config.yaml
model: "masked image model"
dataset: "microscope photos of single blood and bone marrow cells"
train_examples: 48542
image_size: 48
crop_scale_min: 1
horizontal_flip: true
color_jitter: 0.2
method: "mae"
mask_ratio: 0.75
loss: "mse"
encoder_arch: "vit"
encoder_norm: "layernorm"
encoder_norm_position: "pre"
encoder_activation: "relu"
encoder_mlp_ratio: 6
encoder_head_dim: 16
encoder_fused_qkv: false
encoder_bias: "all"
encoder_qk_norm: false
encoder_parallel_block: false
encoder_inner_norm: false
encoder_patch_size: [4, 4]
encoder_layers: 14
encoder_width: 256
encoder_positions: "learned"
decoder_width: 128
norm_pix_loss: false
decoder_layers: 4
init: "kaiming_normal"
residual_init: "none"
optimizer: "soap"
beta2: 0.99
lr: 0.00094
beta1: 0.9
shampoo_beta: 0.99
eps: 1e-08
precondition_frequency: 25
max_precond_dim: 1024
one_sided: false
adamw_lr_other_params: 0.0022
grad_clip: 3.0
cautious_weight_decay: true
magnitude_pruning: 0.5
steps: 7100
batch_size: 128
epochs: 18.7
lr_schedule: "cosine"
final_lr_fraction: 0
warmup_steps: 210
weight_decay: 0.3
adamw_weight_decay_other_params: 0
Rows from block 9 of the encoder, named by matrix and row number. Rows with one number belong to one attention dimension. Each number is 128 + 32 x the weight over its row's rms, rounded and kept within 0 to 255. All counts start at 0. Numbers have three digits each. After the name is the row's rms in percent of the matrix's.
# q: attention query (encoder.blocks.9.attn.q.weight, 256x256), inputs 128-255
# k: attention key (encoder.blocks.9.attn.k.weight, 256x256), inputs 128-255
q.54 099:128128128128128128128154153187062128128128186071093128128128105155077187128149128128154153128128174172128092128128128128128067128128104128128128128152128128074128234165128080188073128128128172162128176128128128128060220128128100150128128154128079128128169196128076128102160186128128128078128128128128161089065063128128099128167162128128105128188128128128150089128158128153085128128128
k.54 096:128110128128128047128128128156079072161128172128047153176148195128128203128128088128098211154128073128077128128128128128128128128128128151128128103077128085128000203128057128128183070178128204128086128177168107090103093128159128097128128128128128148076197128064128128072162128098128128128161128076128128170128128128128128128174057190128156069128128128149095128173128175085098128177128
q.55 096:106128194128128081203128128100128128178128173069096167076128128074094110025061185168154068107128128128156128128128128181128149168128128128145143128128128092102094102211128156128128128099128085128128128128089128100128128128128128069128154128128100128164128128075128128128128085165090099128128163062128128128128128128128128128128094144128128077128214128094089128128128080128128128089102
k.55 092:185128159150128128128128128128128161128128128128040128106128128128128086128128109128128128064098128128128128189192128202077128095180128128149106087050107128196151148216084128078069061155107099102165152128128128128128166187128128128149128075065157110128128110104128063128128128172146128091091128128128128113128128102088167117128128203128106175128104158128093078128162198128197128128111
q.56 104:128128169128128106087128096103183145087128128128222068047107159128175179128128097084180108180128096078161128164088128092128169168128164128160128128167098097206118169128106128059128128128128118105188128188128105092128128128128042213094128151155062128072142128128146128101128145128128128157074128158183065153159128128093128128086128164128128128085071128153128077128095128104128128128155
k.56 104:160128128077167128128089199128128159128128058106210156128083128100057128128128128087161128128102128098179077162171110128096097084164128161128128097128111088089158128047088042186128103082070191080128128128093156175165128128128128101056128128150128169072128111128047154167128128096178128128148178175157175128158128128128159128128128168128128113070128149090128128177128161128103081109128
q.57 086:128128097167112128128128128128128128187061128211210147128099159065128128128128128154128128104152128128160167128174128128128128171102233128128070128180128160027083128128082128177128128163128128128180128128128128089128128098128128128128128198128090128128128087128128128164128128171128159182180072194128095178128085128230168086128155058128179128175128164089128128169128173128128128128098
k.57 089:128088128101157128204128128128128128128109128164156128128128128055128128033128128128128128089067128128128092128128128128128075167128128050106074128157150128128060128178128098128166128186128128128089128128128128163172128155084152179128128090200128128094128087158094128128128128128096128128167166128190045128049128155159128128128128183159128094097177128128101104128128128128094058128128
q.58 112:166153055069166213128094102128098128078102185168164161152213162088128151166096092128128128128128128081182068094128128174128128128098094128121165128128148106128085128085099095128128128094128154128093128088109128128175149096128088157173111101105128156086057089128107165128094092128078157128128128148154092100128150128097128170147077145080072128128176081128128128182169086128128128206128
k.58 099:047069128103068128164128152128072128128128128128187128110104165066073178167097128084099128128074128062107128100097128128108128128097152067128128128101128128128128152128128198094128128128128171186128128128097072128128189147128155177161128065128128190200128044066128102103102128163092209128182149175093150128128100128128128128128128175128076128171150180128128128161128128128128085163128
q.59 093:070128128128128128169163128128128128164072157045177110128128128128057205128128128128100128166128099210128195128171128128128170128092128128152128092128143128128173182080128128066128128147128128128128099210167128068164128077153101128079144128149241066177128082128052183176128128097180128128083128099128128093100102079128128128128163128166128166128128128128085103097128179186128128128128
k.59 100:085128208066091166128159146181170084115063162128128128128158119128150128128164182128128083128084169128128176128128128128128159128128155186128157176168099069105128109101105128103152128128140128207101175161203169170128128107098194128067080128073165128128128096207128155189128128128128066128148044171128149128128128039128128128128128183062128088128128213148128128128128065128128117128128
q.60 093:160091128102108103174191081083128128091128106128128128106095161128143128128128128128162215077187174166128128128128128128128128128128075128128128071203128158075092128128128071071128219128180128128128128128079052095128128071128176049128087128167079128097108128089128181082085128162043185128161147128128080128128128128157095128128164128128098128150128091128087128128128128128128172128077
k.60 101:106128128104081128128128128128128105161128080150088151102128128128179184128128104128128148073128163128184194100182000128128128099151088177145163166128128128090128128161128060082150128128089093158083128128128128128128128128081128094128087105145128128167128128128154180128095128128162128151096128128117128156167027104165128164056173145128128059128174087157128128173190128128128128070128
q.61 109:128232096128168128128173193052092174128111050128128047128148166128094172128167128128128095128128128128128128174106171128152111128128152157128107128144128128128128084128185102166128089128128167080081128128128101163072164174153157128106169128147128128128105128088128168128128128142128128091128128177155105170063128128109128156128128099128128128128161080128107128101082128158128081128128
k.61 099:083112128162169091147150170097199128110078088128128128128104128085128128128128078128081070067128128128128087128128149128113128086054128108100128128128103145128090128178128167117128160170165128128128128099128128128093128128155153128109187162128128128155068180128128128128128128128128128128128160166128128128128128128071200160128180099128205128156057128195163071183088168128186160085102
q.62 098:235094128128128128128128128128099128025081128128128154061128128128128160144128093128094128101128128058197128157169128128159094128096098128128155090150177181162172128128166214091128178128128099167128128128128040128091128128035128128157077128128179076205058128186128156128128146152182167174128128128128157088128128108128099094128163128128128099182088152128086103157175128128128173163111
k.62 098:084170128128104128163150095128173100128067087103089177092102128079160128128048128154160128177094128128128168128156073188128128103096078128102128214182111128194204128128128128154128128128104128146172128128184094157128141128110175156128128168128155128128088222128128128128151128128128128128128128086128128043128103197128128094128128128209106062128162157128128128128106128128128128159128
q.63 104:075128098154128128164071084128128128128157093128089193102106086128128194128163149128189212161079128176145128128128128080105047128169078128170128094128128099163128180175239128128128098128128103148128142180094128128128173128128071128128128116128072227128128091087193150128051128186128128149128128128128128128128180128128166164128078128128091128128128104062128166108128109128128128081128
k.63 098:169128091158128102128128128128148067106128128209128155185128128128090128128161093070105128128163128176128128128128128071070075098128128181083128128163128128128128109151105128096128128064076091157128167210094218095128128128163072168155128128128171178154104128128128081128203055128128068091167166097157161128068078156128128128128107093128128177053128168128128194152151128082146161128128
q.64 102:128128188128128159128128128128128128188128128128195068048092051128105128188128128128128098176080128128080128128094158128149082128128128128166190128080128081128128079128106128128128175175128155150107094128221128128166173153128128128075093128128096128128128128148092128128128128086086088107128128128128034153161155128128079128085168073170128102146096128128054128128180079140128128180148
k.64 098:106128068160026128150128128079128158128158128128128159128128128128128128128128128108088128128110112128073096040128128050128153180173128128187096044091077128128128149128128189092128185128128128159158166128128145128157128100104109128101152108128128128187082128128128144128128165128128128164128128179168178070128128128128128128128197128128181128128197190148101128173098128128128128128128
q.65 103:128075128128128116128169076128128128128166128128128128106128128156071104098160170128074185128128128128160091128128128108074128071087128152128128159128086210128128065128128108128128156085080128128128087073128128128128060106185098128128116128128128143163163174166128098183107128100111128086128128128099144128128108128128083128201128061064128087090199128128176167150128094168128157128147
k.65 095:128096028128160128128113128111128128092092167128085128164104128128086158112070086128152173221083163128225128128094128090099128128128059102094128075128128128128206128128151128128091128128128162091128171185128128161063128189128128082128165128128128110128085171088128128091167151128128128128088031150128128128103128170128128128160128128147051082128084128074164128184154106128128128128128
q.66 099:164128151128128128128080060128155128162047128145104096128128128166161128128173171128162183128128095093157128128091128128128128097188128128172128128128128128175128081155128045128128083128128128172050085128128128153128088128150163128128163155128071128128152128229128178166054149128164163190109128180097128128128128167128128128128128128150168128080144150128128096128128128067128128091171
k.66 097:089102128163128159128094128128091128128128154182128144128128154106067167093149128128128128185186128160073164151151192128128085096128128172160128106187201089128097128128128169128155205128128185128084152128128113172109100222128186175128068128128128150175086128128128128128173082168186128159238128128160095128128128128162182102128128128063047128082128128158108128128128179128154128128128
q.67 098:128128078158163128128071145150128128128128128103091165128211088128064128186128166128128128245128084128171128083166186128128128066159148158104128187128177128128161128128176128128084183128152128128086062128150088181128158128194108128128128128173170128061172128128128064128128083128128128128093089128128128128128096128128164186162128095063112128128181108096157096128128104086128128098128
k.67 104:179128100128128128089128128128128128128128128128089101128087128128057164166109128128179128128105128175163128128128101128128152163128128128182182172146144108128128128207105164128151128128128128100128187160161128111088128096128128128128099128128128128178208069128128108128102128108189128165128084128022128128168128128154102173128128128097128158096158128128145084128083128163128056078172
q.68 102:103161128175083128174128042092163128156128106128156128062128128128102115104148060183128128128128128128128128163128128085200171061160128128082128099128088090128128128128098078128128128168128163128128158155128128128180168128128084191128162104128179157154128128161066105104181128128128110183189181128107128128100128128190128128128160128128086128128185128128128128153128098128096128128128
k.68 100:128128171128128128128128128128128128147128128128128094061128128128128128128085128128128128162171160128062103128168076128209128128128128128128128128128193128128107128181155128128128128128040158128128084179128128128144128128128128128128181128128162188128091128203128128128080109151165128062128090078128108128166174128086128061068128128128075111128064167128094168098198076128084071128128
q.69 095:095180090128128059128174097096128128070163202128128128128128128142178128154112196128089128128128128085128128128128172128128128162128088070128164047168128185161097128128128128128179087128181061128128086128146128128128160071180128093161156128128128128082128195128128107128128157128177109062082244098159146128128128100128128157157062128128128128128128040164128128062128128080128076128128
k.69 095:128128110084223128128174128109128088128128164128097128098128128128128096128170094157172081154128128128069155128098128128157201128189179150222128187176128171128055146128128128161153113091128128128128128128128044128168128128128128128086090096128128128096151128103093082128128071177128156128128128167128096176128128181128128157162128128128128039128128128173167128128092217063167128100128
q.70 096:083128128164128098142092097190128086128128128128087094089128169128128128128128128227107167084128128128085128128128152172084110082160128187161128185128128128128218146172128160179096166128211056095099101164175128083128128128128112128195128128128128157128089128192128159177078164155156085162128153128107128048106079103098128180128104150082128128128128128128128128144128179128092078128128
k.70 101:128128145178177140173128080128178173128162105102168128064094128170128190105128109170162157128159088155128092128090128128167128128056128086128128164087174198128128128179128128128128128066128091148059071237128128101128128167128075077128178128190101149170128095077128128160150071128128161081128101128128128128128128128202128128092128070128099151128182128128196154173160179128128128128038
q.71 099:128087096153128205128128128085128163174163161128128160128128128166128128167095154128074128128128128128128147128128142128177169128128128128128128128128128082075128128128128160128128173053128128161161128157195109083098092128104128087128079181107202128128128168099128128128054088128128173128128104079196128076128128095092128128069046066128187070128128103199128128163095159197128128098063
k.71 104:128128128146088071203128128128109110128173128128128156128183077128148195182183148142128181128128179144128128102104128128128128161068092128128173128128128128128091153084128128128128072175128128128128037020082128128128189128163128145150128197154128162128128089128154156128128191151175178128175036128128128099171128128128128158128145106168150160128128128147128169090065177128083171155171
q.72 095:163128128163128128103128097128128128128128075128128128183094128103099099090128070128128128128128128146128207128109162100128128128086079050128128128062128160128157176128098128128128164176104179157099159166174072108128128189128128128160210072219128178128128149128087128086128077081075128106095081128128128100084128128148186128076128128170128128179195190159128128164163128199217128128128
k.72 102:187128151128181128166183148190128128176128128128152093128096128128082128152128208186128128128128128044228128128128096128111036185128128043158128128080058160169128128128128085160110128128128128128128076161128159128187163128078128128128128128128148128074128106145154074117106128128099079128128128170128163191189128128077148088178150128199166059111151128128156128128178113128094102106188
q.73 100:128128155128128128180128128128194058074107153155128161128107174187168145128087169158128128128128128128128082070128075128102096128128063128112158106081128128196128128101128102128128128128128088108128148046128076128113128128128178159128128128180128128191128201128128128128128103078128093128038151128128128073091171128128174101072128068052162090179128128128091154088081163128128128128177
k.73 105:097049166074076151128128090128128128164128128128164128128098080128102101128128128128128111128128138128128157107128154128128078099160128017128128128058106128105091207206183128176163128077128099128070163077175174128071128180103128128111157128093173128062151128196082169128204090128053156191128128172128087128117128154128128054128128128128208128128128128128148128128107128128176128180094
q.74 104:128178157128095102128128149198104042128155161128086188145089105156128128156128160166128128128128053128128180142092128157061171128128128151165230152095146181128128128091128128082128171066089128073091128128128128098128128128128074155128128128110109162128104090128157082128092128084128128153100158155128191081128128057128114160128144110128146178128078161173128128107141229128066128090090
k.74 097:128148078128164155088128157128169055128179128074025128183128091151128093045069128175128128170149089172128128128128128176171068128196128128128176083128101128091128128128128146096181128076064128128202156128166174128081164128128061128128128128069128154057128128101162156128169080149128098128110100173159128158128128087170128128066128128100173155128179128128097128128128128084163075166153
q.75 091:128168177090128128098128183170146128171189176128128128128128100128128128114128080128128044128167074102106128128128112080128128128128076155156128128053128170079128128128186128092128128078143128128128102128128128108128147128128087090128087085192104128094128099128167128128047188128128128128097088128157157128128095128128128128195128082170128128151183173128108128128089128049165173128033
k.75 107:153128128069128128128085128085070105071156060158128153128128092128091174089128128128128082086128128154180150128157146128128166104128128168128092128099128128173188128128068089128108128128128169128169143128100088128128128128128097128205128128128112179087178105038198128099104128183171175128068211128128160128105128113128078128148083128128107162128128107128151156128108128128128128128089
q.76 105:128106128099128068145128128128128164128158128128128128060080128128188093128128101128202128128093128128158151087175128177128190128158128128128096128165128174164101128128091026144160128158099169157104128128128089128128128104062128128164152145085087128128128070220128128128128164128128128128128077128128128152128128173128066170128106128113151217055166128128128128128166100195128056169080
k.76 105:128128050065128128162079165190096128046109128128049128128186128128087100085166156146128047128087128095098128101128180128096064174101128155128175178128128128128128047152128128085161154128171101128128128092113090128172075152113095128128098128092128154086084069128152128152105128170174128099083128128128087114181099097081105168186128128193162069039128100148128102180128100128128067128177