A small masked image model, trained from scratch.
Model: 15.9M parameters, 48-pixel images, encoder arch vit, encoder norm layernorm, encoder activation relu, encoder patch size [4, 4], encoder layers 14, encoder width 256, decoder layers 4.
Data: trained on microscope photos of single blood and bone marrow cells, 48542 training examples.
Rows from block 5 of the encoder, named by matrix and row number. Rows with one number belong to one attention dimension. Each number is 128 + 32 x the weight over its row's rms, rounded and kept within 0 to 255. All counts start at 0. Numbers have three digits each. After the name is the row's rms in percent of the matrix's.
# v: attention value (encoder.blocks.5.attn.v.weight, 256x256), inputs 0-63
# proj: attention output (encoder.blocks.5.attn.proj.weight, 256x256, transposed), outputs 0-63
v.199 096:128164128128128185169184128128128068194128095128128128156128128079128100086175096076102162189128128128128128128056192154128128146050081165196076128156054128128087048128154128162128128128128128
proj.199 105:128128100128128103047112128050128128128160104162128128128179128128143128128128150093128128128128128128170074092177128128089076128146128148071147128094128128128128166180080128128104099128087094
v.200 090:077099128156128128128158128161128128155128128128043128128091128128104099147172158171100057204156097128128128095079128067162128102090128185128128096128063128083161176128128128128128061179046074
proj.200 099:190174128156070163175128074107128111128128066107128128128128152095128090094128178070128128128015128057169187128128128084128102085128160162128187128173128087186128128169128128153128201128128128
v.201 114:128128128128128164128157128176088203128108128128128101150128154128128097188155128128128128162079109091094073149128128128142128128097128128128128167157071128061128176107128101128128157128070098
proj.201 115:168128101105104128128183156128092075180128081157128159128144128194128128173128128096155185079178128128128171128206068163082128128100167128155201101128098058128103090147151128128128128154102128
v.202 095:128116128128085095150128088128128147128128128128128128128128128094128128128193070087097102106069151183080128128128149128166098128182074128203128157162069085086084207076162100128164103128128128
proj.202 090:128097089128128147080188087164128182128128128128172080095128058169128128177105128173128143128128148177189186128128128128058128128128189128074128128128064128128128128128043156128128128164089159
v.203 099:073128128164128144098157178076128103062128111128128128077128128128128128128128128201128128184174128128092128146164098128184171162102085094128145128086073091128161172128110128072128128128220128
proj.203 105:128062128128128128128158128128128158128128128128095128197128087128128128089062083116096068157128128080238094057128103128128178159176128128128094100128149178128075097128163128091175128128128174
v.204 099:174152128099093064128175095086128128069128128128128128110177128166128128181128078099128128128128105128128205128128128128231128074150128093128156159128180095074159128224154109170091128128128128
proj.204 091:128128128128189128128128088161128128128128128128094128128157079188100074128092128128128128072128166128128169183084178128128159128101160209095128128128128093128082102077128085072224128088128089
v.205 098:181078183170128128128128164128087084095149142128128153101128089128067151128095128128076101175073093128176128128101128128128085128128128128128162097128128184095128100128108128180128195128128128
proj.205 115:128128095128128181104149039128128178128093149076067128090128090128128128174170128128128101128180101128063088128105150106183173079128163128161128128128171128176148128128128088128150067156128128
v.206 107:057149128096128128167128163128075128152128182128128128103128128128128096191181128154128093128190128175149128128195128128081128077128106128128104152128166108128128153164173148128089208165150128
proj.206 105:128159128149128105128128102096107128167091078128128128096105156087107128089128087103170099128103030097086128128072152128164128128128128128128128128165089128088167100128148128188128128128092128
v.207 103:168089128128089067128128128178177083128072128184128128128194163109128086128128128128128150128128128080079093128091128089154060128128095040128062128128168141067193111150128052070128175128177163
proj.207 095:128103150166162128090101128099128128161128128048065128128128128128128128128128030128162096171101095181128128128128162070128069107128151128128181128153074128103100161091182181128128128070128077
v.208 104:128128128128128169156103128128097128128074128128128037203128128128128128128128128167128059128179128128087128128077128091186155128128128128101100076128128128095128128128183103128182108128146097
proj.208 093:128128128128147128128128128250128169084128128095128187087128065128128072128128128128176128128128080128163099128128066128128158160128091174128092172128096128128096128128067128128055128100128146
v.209 103:163094175128128128155112128128128094128163195128128128176148160100128088128173128083128128164128096079175128076101062128128185128128101128169144161100149162072128128070099083057165128128128082
proj.209 105:150160080103128128105128128128128128097128075169128105050085076128128095128128128175148128104148128188128128093159099160128168128106128128128090128128109128128192081128128170166082096072074128
v.210 114:128128128110169128176128128080161163087094096171162105128148102128165166143128085103128152025248128102128151029193089158128128128188064128128128161128128146128128128060174149128163155078170128
proj.210 104:128128155162128169128157128128107128102128128180128128128128183128128082160158128091107128156128089128128067128166169128087153167128128128205128128167128095168104128128098076128113128200128128
v.211 098:128128128128089128128128128128097089083128045128162101128128128076176151128128056128128128153128153095069128172076186065128208146128086128148172113128087097156128128128128128128128128178128128
proj.211 105:128128128105176128128128170095155128156128150128102128169087128128095057128059165046128153075146106188128128128157163128128102128170128128180102155128128105106106091107128128128107128074128153
v.212 110:104128147103109128102128088099101167148104128203128128103128128110128071128128105150101128128166128128159128128128128069128173128128113095128128103128204128183128045112128128158145128128128152
proj.212 111:153159128104128128128112153128135128128128128105186128094114106187128193088152174168128084154086076128128128128128159199096108153128128128155128128128067168165181095128128128128107154128075090
v.213 095:128176072128095174128128128191128151128128181128128179162128176128079036095128148128156094128103128128152128128088173092087128128042128152172128128128128128128210128176128081128099128088162128
proj.213 097:128128128169128078128201067128128115128128128128222128095128128071128190128128069128148158128128101128146075163172075109128128128176182145128128128076128128110097128128128128128128128147128128
v.214 103:148128128179167171161128108128128083202128030155128087102052128176128128168195161111196128128128181128149096128094128095128098157092128128163128128128128068172128128108154093128128088155105128
proj.214 108:113149100092152154128144235128176128098153179128103148105162128128128150128128096046128128128128128128128128128128128160149149128128105182088128098155128143146167102128128210053174128102168156
v.215 102:128128155128070128085172069084179154128101168159165128128157128128210099128075128128128128128128059180128158227128155128161128153128128167096128182099105128153128128214128128146108159102128179
proj.215 096:087148168081128094163128108128112111128142128128185088128074128209128128128128128128128077128128196128090074094128143087074128128166171128164148103128128128128128096128128128128128146128159148
v.216 099:097083156128128141128163128083159096128128155128128179128128101087128187190168128128158096146128128092128182128162128128088194128128128173128128094103128128128106128164084128128102128099128128
proj.216 115:067158128128117076154057112128128037128128167128090100147102099128087128059128128128128128049105196155099087128085075090128096128171128128128093156162128173070128128093175128128128128128128128
v.217 107:151100128141128105128128094128128161147128128081128097177140149084070128128128107128141128128128200128142128128160128197128150067128128128149128089155128128105156104128128108128099128086095168
proj.217 107:157128103094128154099190128128092128128128163148206177128128128128128128052128128146128165128090128093128128109128163084160128146128164191066128128089096128128060197128128128145128102128115105
v.218 106:201158169146128128128128128128079157128186128128128128071099106109128210084190128098173128071128095128128175146092128128128128150156161155106083128067128128152128171177161090128128176128128061
proj.218 108:128157107128128128102128159156177128128097128128128128113095128128128091177089109128091128094109128171083128128208128128128128109128128087167128171128128108196075030097063177202163148128164180
v.219 106:070073128091095128103128128168163154128075201111217174128074128105128092128089105128139128086181128128148178128128128081102128128163095065128128128210128077128128128178157128128128148178128164
proj.219 098:128128128128087107088158161076128128153150172128128090179128128200128128128151160128148103128069153108183052091128128187128094168128199169128128128106128071128128128128169128128128128128164106
v.220 108:174128151128151050128128067128128128064083216184128085194128128128128167066184047082128128184098091078128191218128128166128128128108128128084148128169128107128080211128109128128128128128128128
proj.220 100:185128128074156128128128177128128085083128060128128153128146074151128062170128191128181064128178128128097090068189157102152183128106098061170128076128157128128128095128128128084086100090094128
v.221 115:086128151089155173128128072128128128149180144119128128088147083128198091128128195102055083128128128110085128128128057187113110128073075186128167128085150128042169128128128128128081128128091191
proj.221 107:161064128128128128145128175089086128128128128064168128162128128128187160128128149165166178128065076128028107153149128128128086128128128100128128189178176128197128128173105146128204156128128128
v.222 103:162128083080103199128084128128128171187128128159077128086155128128097128128099128067097154128210128128078092089128096167151128128128162157128128128128100158211128128168128093128155153128110172
proj.222 098:148128170196149128175230098183096128108085140151187128128092152128181128152159114128128182165128178128183104128097164162128128128165128128128105183178128179077128128079128094154128128148128023
v.223 103:128213128128096128069174192128128162128128167096105092173128128128128178128149128128183128128128093194128128174150128153101161100073128128113065128158159110128056155151074099128201167128057142
proj.223 100:079083128128128128151088128150201128128128159128128128128128128128128052150090128116128128128128154128089097128128128087128128128149074053176128087128106157118159128128128097128093128128176089
v.224 088:128128128128128128128168077169165163103149128095089093096128210128104128073110111128128128164193099128086128096089085128128128158174128128128155172128156128128128084090128091128128128128128128
proj.224 097:092128128128128128128128186067085090066107107128158147149128096095128128128128081128128149150128128163196084128116202128128103128128082128075158064165128128152128157152128128128128128128080083
v.225 095:128082128085128128169128128102106074128172202128158181102180128128128099128128128128128128158128128061156157128203105128085128128039128128164128144128128166128128162182180128088079180152166128
proj.225 093:158184128128191153128128180128160128188128128128128056128128176128128128128176173149162146128048173097089128128128128105190128128128128090055128089128128085128076128084101177128128128128101128
v.226 087:128128194128128128128184103128128128128191175128189128156128144128128046128128101128155128128100128128082064074128103062128200128128102163128154192100128159179128081084128065069173164128128180
proj.226 086:128185086176128101128093070090081163171128058128163128073128128165128187128128190128077128162190128090128106128128128174128082128109063128078128046065128128108128079088088128205128087176051164
v.227 087:179162128128097128128088128128073128157190098128128128128128128189082128128154128128128037128067128181167100128081128179128180128181153128128128128128128128068128128128154128099160177128128128
proj.227 090:128128128170128128081099128128128067101128128128163128103153128084128128073094085128128196080128128065181081128128128128128063128092128188128128099128128128164068101128081128128128150128176166
v.228 080:128167165128085128164174128072128081128128128128199128162086128154128128128128128128128128128206128128183128128156128128158128128102128061144128098181128146128128128174128128082128098184128128
proj.228 096:128088186176128178086128154128153149103067175091099074148063177128157077128036084172100092077152128159099071128128128172128128128085107128128087128128128128128128128128128128128214183094149176
v.229 085:128128128128157128128128128081092128199128072078128099168128128173169177128072128128128104128166128043128128128088163128128085095080128128128104091104128128186128128205128149128148090055103166
proj.229 085:160128128128178128128031090128168102128084128060082128175128128075128128097082128128128128128128088096191128095167128128128128074128177128063128128128128128128083088128128128128128128082128128
v.230 080:182085056128085128104128128128128128184128094128074094195157094128078173128082087128067173174150128095161128128180128128128102128091128077128035128128050128190128128128128128087128128154128128
proj.230 086:128162047168189128128128128128098128076128162076128173128128128092166090128128179128128097070128059128128128128062128161104152163154128128083172128128128155157128091128128128128095128128186128
v.231 085:193128149164199096128151128072154128128179093172128128128157128057128170087172092128103097155128128128128172172100128185162128128128093150072128128128069095128128128097128128098175202128172128
proj.231 078:128100128035180128128128164202096185128050128128094128128180100078128128168100128128080157128076074128128128181156128087128171128128128128160189152128128128128128164169128128128128056128128128
v.232 087:128128128109128162128099097107175188084177157157128128076061165092128128128152099128128128128156128128147086128128128128100128113128091128101060185128128092128099158170053170128168051128162128
proj.232 093:128128128102128152076128128128059077182128128128175084128174160128099128174074086149128159082063128074128185191086128086175128101128128090128165128083156128105077128079128128128091128156128128
v.233 091:128089128128128128128089128156128089106148128128154128181128128100128149089159128128128177128128128079179128148097099128101163178128090159128170128153161094128128128128128094128065128151128160
proj.233 090:081199106153167128128128128158151128155128093187093091128097128147165087128128087128128128102103098179128128040155128179077128128128238162099128115128154187128128128188128050169168085092128128
v.234 088:101081165107128128128128128109104179110128128205128155085128128128128184199168072128168085082128128106128128175101098128128128128128102172161128128128128152096104128128092169075059098128172128
proj.234 080:160128128112156128128187235128075181128086128128128174185128128128128082102128172128101128128128128059128163128098128128128128128168128195128128128058128128159153128128191153178128128128128085
v.235 090:064128128128128128070067128178128159128128128128099188128128128128100065171103128159128128128128128173128128088207128128074128091085128128152186089080181162128076128066128210103102201185164159
proj.235 080:204081128128128128128128128128128103128128128128076128128086090184147128097099171051163128128173128128128190128155128170128128128128128128094128167128128098192110128128128092128182128128128082
v.236 096:128173096128128128153237128128128110068103128102128128128128128100093128128128097128128087173100050128216128128057097128128128103128055110128128128128186128128128157181092086164194128128128128
proj.236 086:128068128128093128128128089090128128183128128128068187128128169128128109128128160087128128128128103128128105089252128147128128128128163128077163079100128128128128128128169128170128146128071169
v.237 093:128146174128128157128128065154128155128102082128171093128128105093110092161102182056058078168173062128084128128128191161176100128201157073098128092043128128128128128107128128035128179075128128
proj.237 086:128090128128149128169165229128128128170166155187128199104128128128128128128146128180168109128079189128177081174128063128086154128089152168093109111162172183128088153167128088128128098172128188
v.238 095:099086172104128108128161128128177128163070187128128128128106128128128128128128150102099128159202212097128161128203128150061079128157128128128107128128128150128089128164179170099128128128155128
proj.238 092:176186184128128182172128102088128128128101075128128128128164128128128128128128128157101076107128128158154082147098046128083128128128051081128128128128128094181128172100091118169076165128128128
v.239 087:184128128156085128098128128090097128219128128128106128128101128128128128065092128128128128165128094198165207074128146128162155128171203128128128128181128128183164128185128128092128084128092128
proj.239 086:128172156128128164128151100128128100128092128189128128128186128128128128166180128128074172082063160100128128128128076161181128128128077128161128128190128128161128128128098051128128128128128128
v.240 108:177073170177128193128128128162128128128128107128155128128192091082070128075171128128128158159128060128110128160128075128128128128128071128128053128175128128162128054128109128157128128152098102
proj.240 111:174155112128078128183182106128174128128128107128128106165065188128128169051157095128128128128180221128154099085128128128184098089100104168128176128128128079079083209128151107074128128080153099
v.241 106:186128111128128128055128128128106128128128201103112105086128182178180128148148128128128128128158128128197128071128128128103128161175181128170128169128128157128128053156111128162076111173169084
proj.241 107:128128065156128091178128065080128150128100128201113166128128078150098158050128128128156128075128128225103128109128128128128128090128169151068163086128004128128106128128128157128180128187063147
v.242 092:047096160167128128154147102128128128128128092128128179163180088094128167128088128171128128104128101128108195095128128087128177180128053210083128128128128128128177159128128128128103128175128128
proj.242 097:155128099128128128164193128128128154128161174128128128151128128128153172128128128169104128154180128158145022143152164158128128091101128128128128128128105164094128128128191128173079128128128128
v.243 114:076198128128128128128128128094128128161169069069105097177177128154091159128128077128128166104128149109100128128103082100149128070128175128180128089164096128167162128151128215178172128076186191
proj.243 106:180052185151174128067168176233152191098128128128128169061090128104169168128128105128128128098128128128128100148187212154062106092128059103089128128103128128128055172141128099152078087148128128
v.244 107:128102106128083128150112179090128128107128067128177086143081128128154128128128096128128156128128182128055128154103128128128128079089128080128101114128128128074128128155128039128048147128098108
proj.244 098:128128155067128128170103100128200128128128169128095128167128128094128073128128128100128171128128058167128150128128100128178128164128128128128200196161158187167128074128085144175193128128128128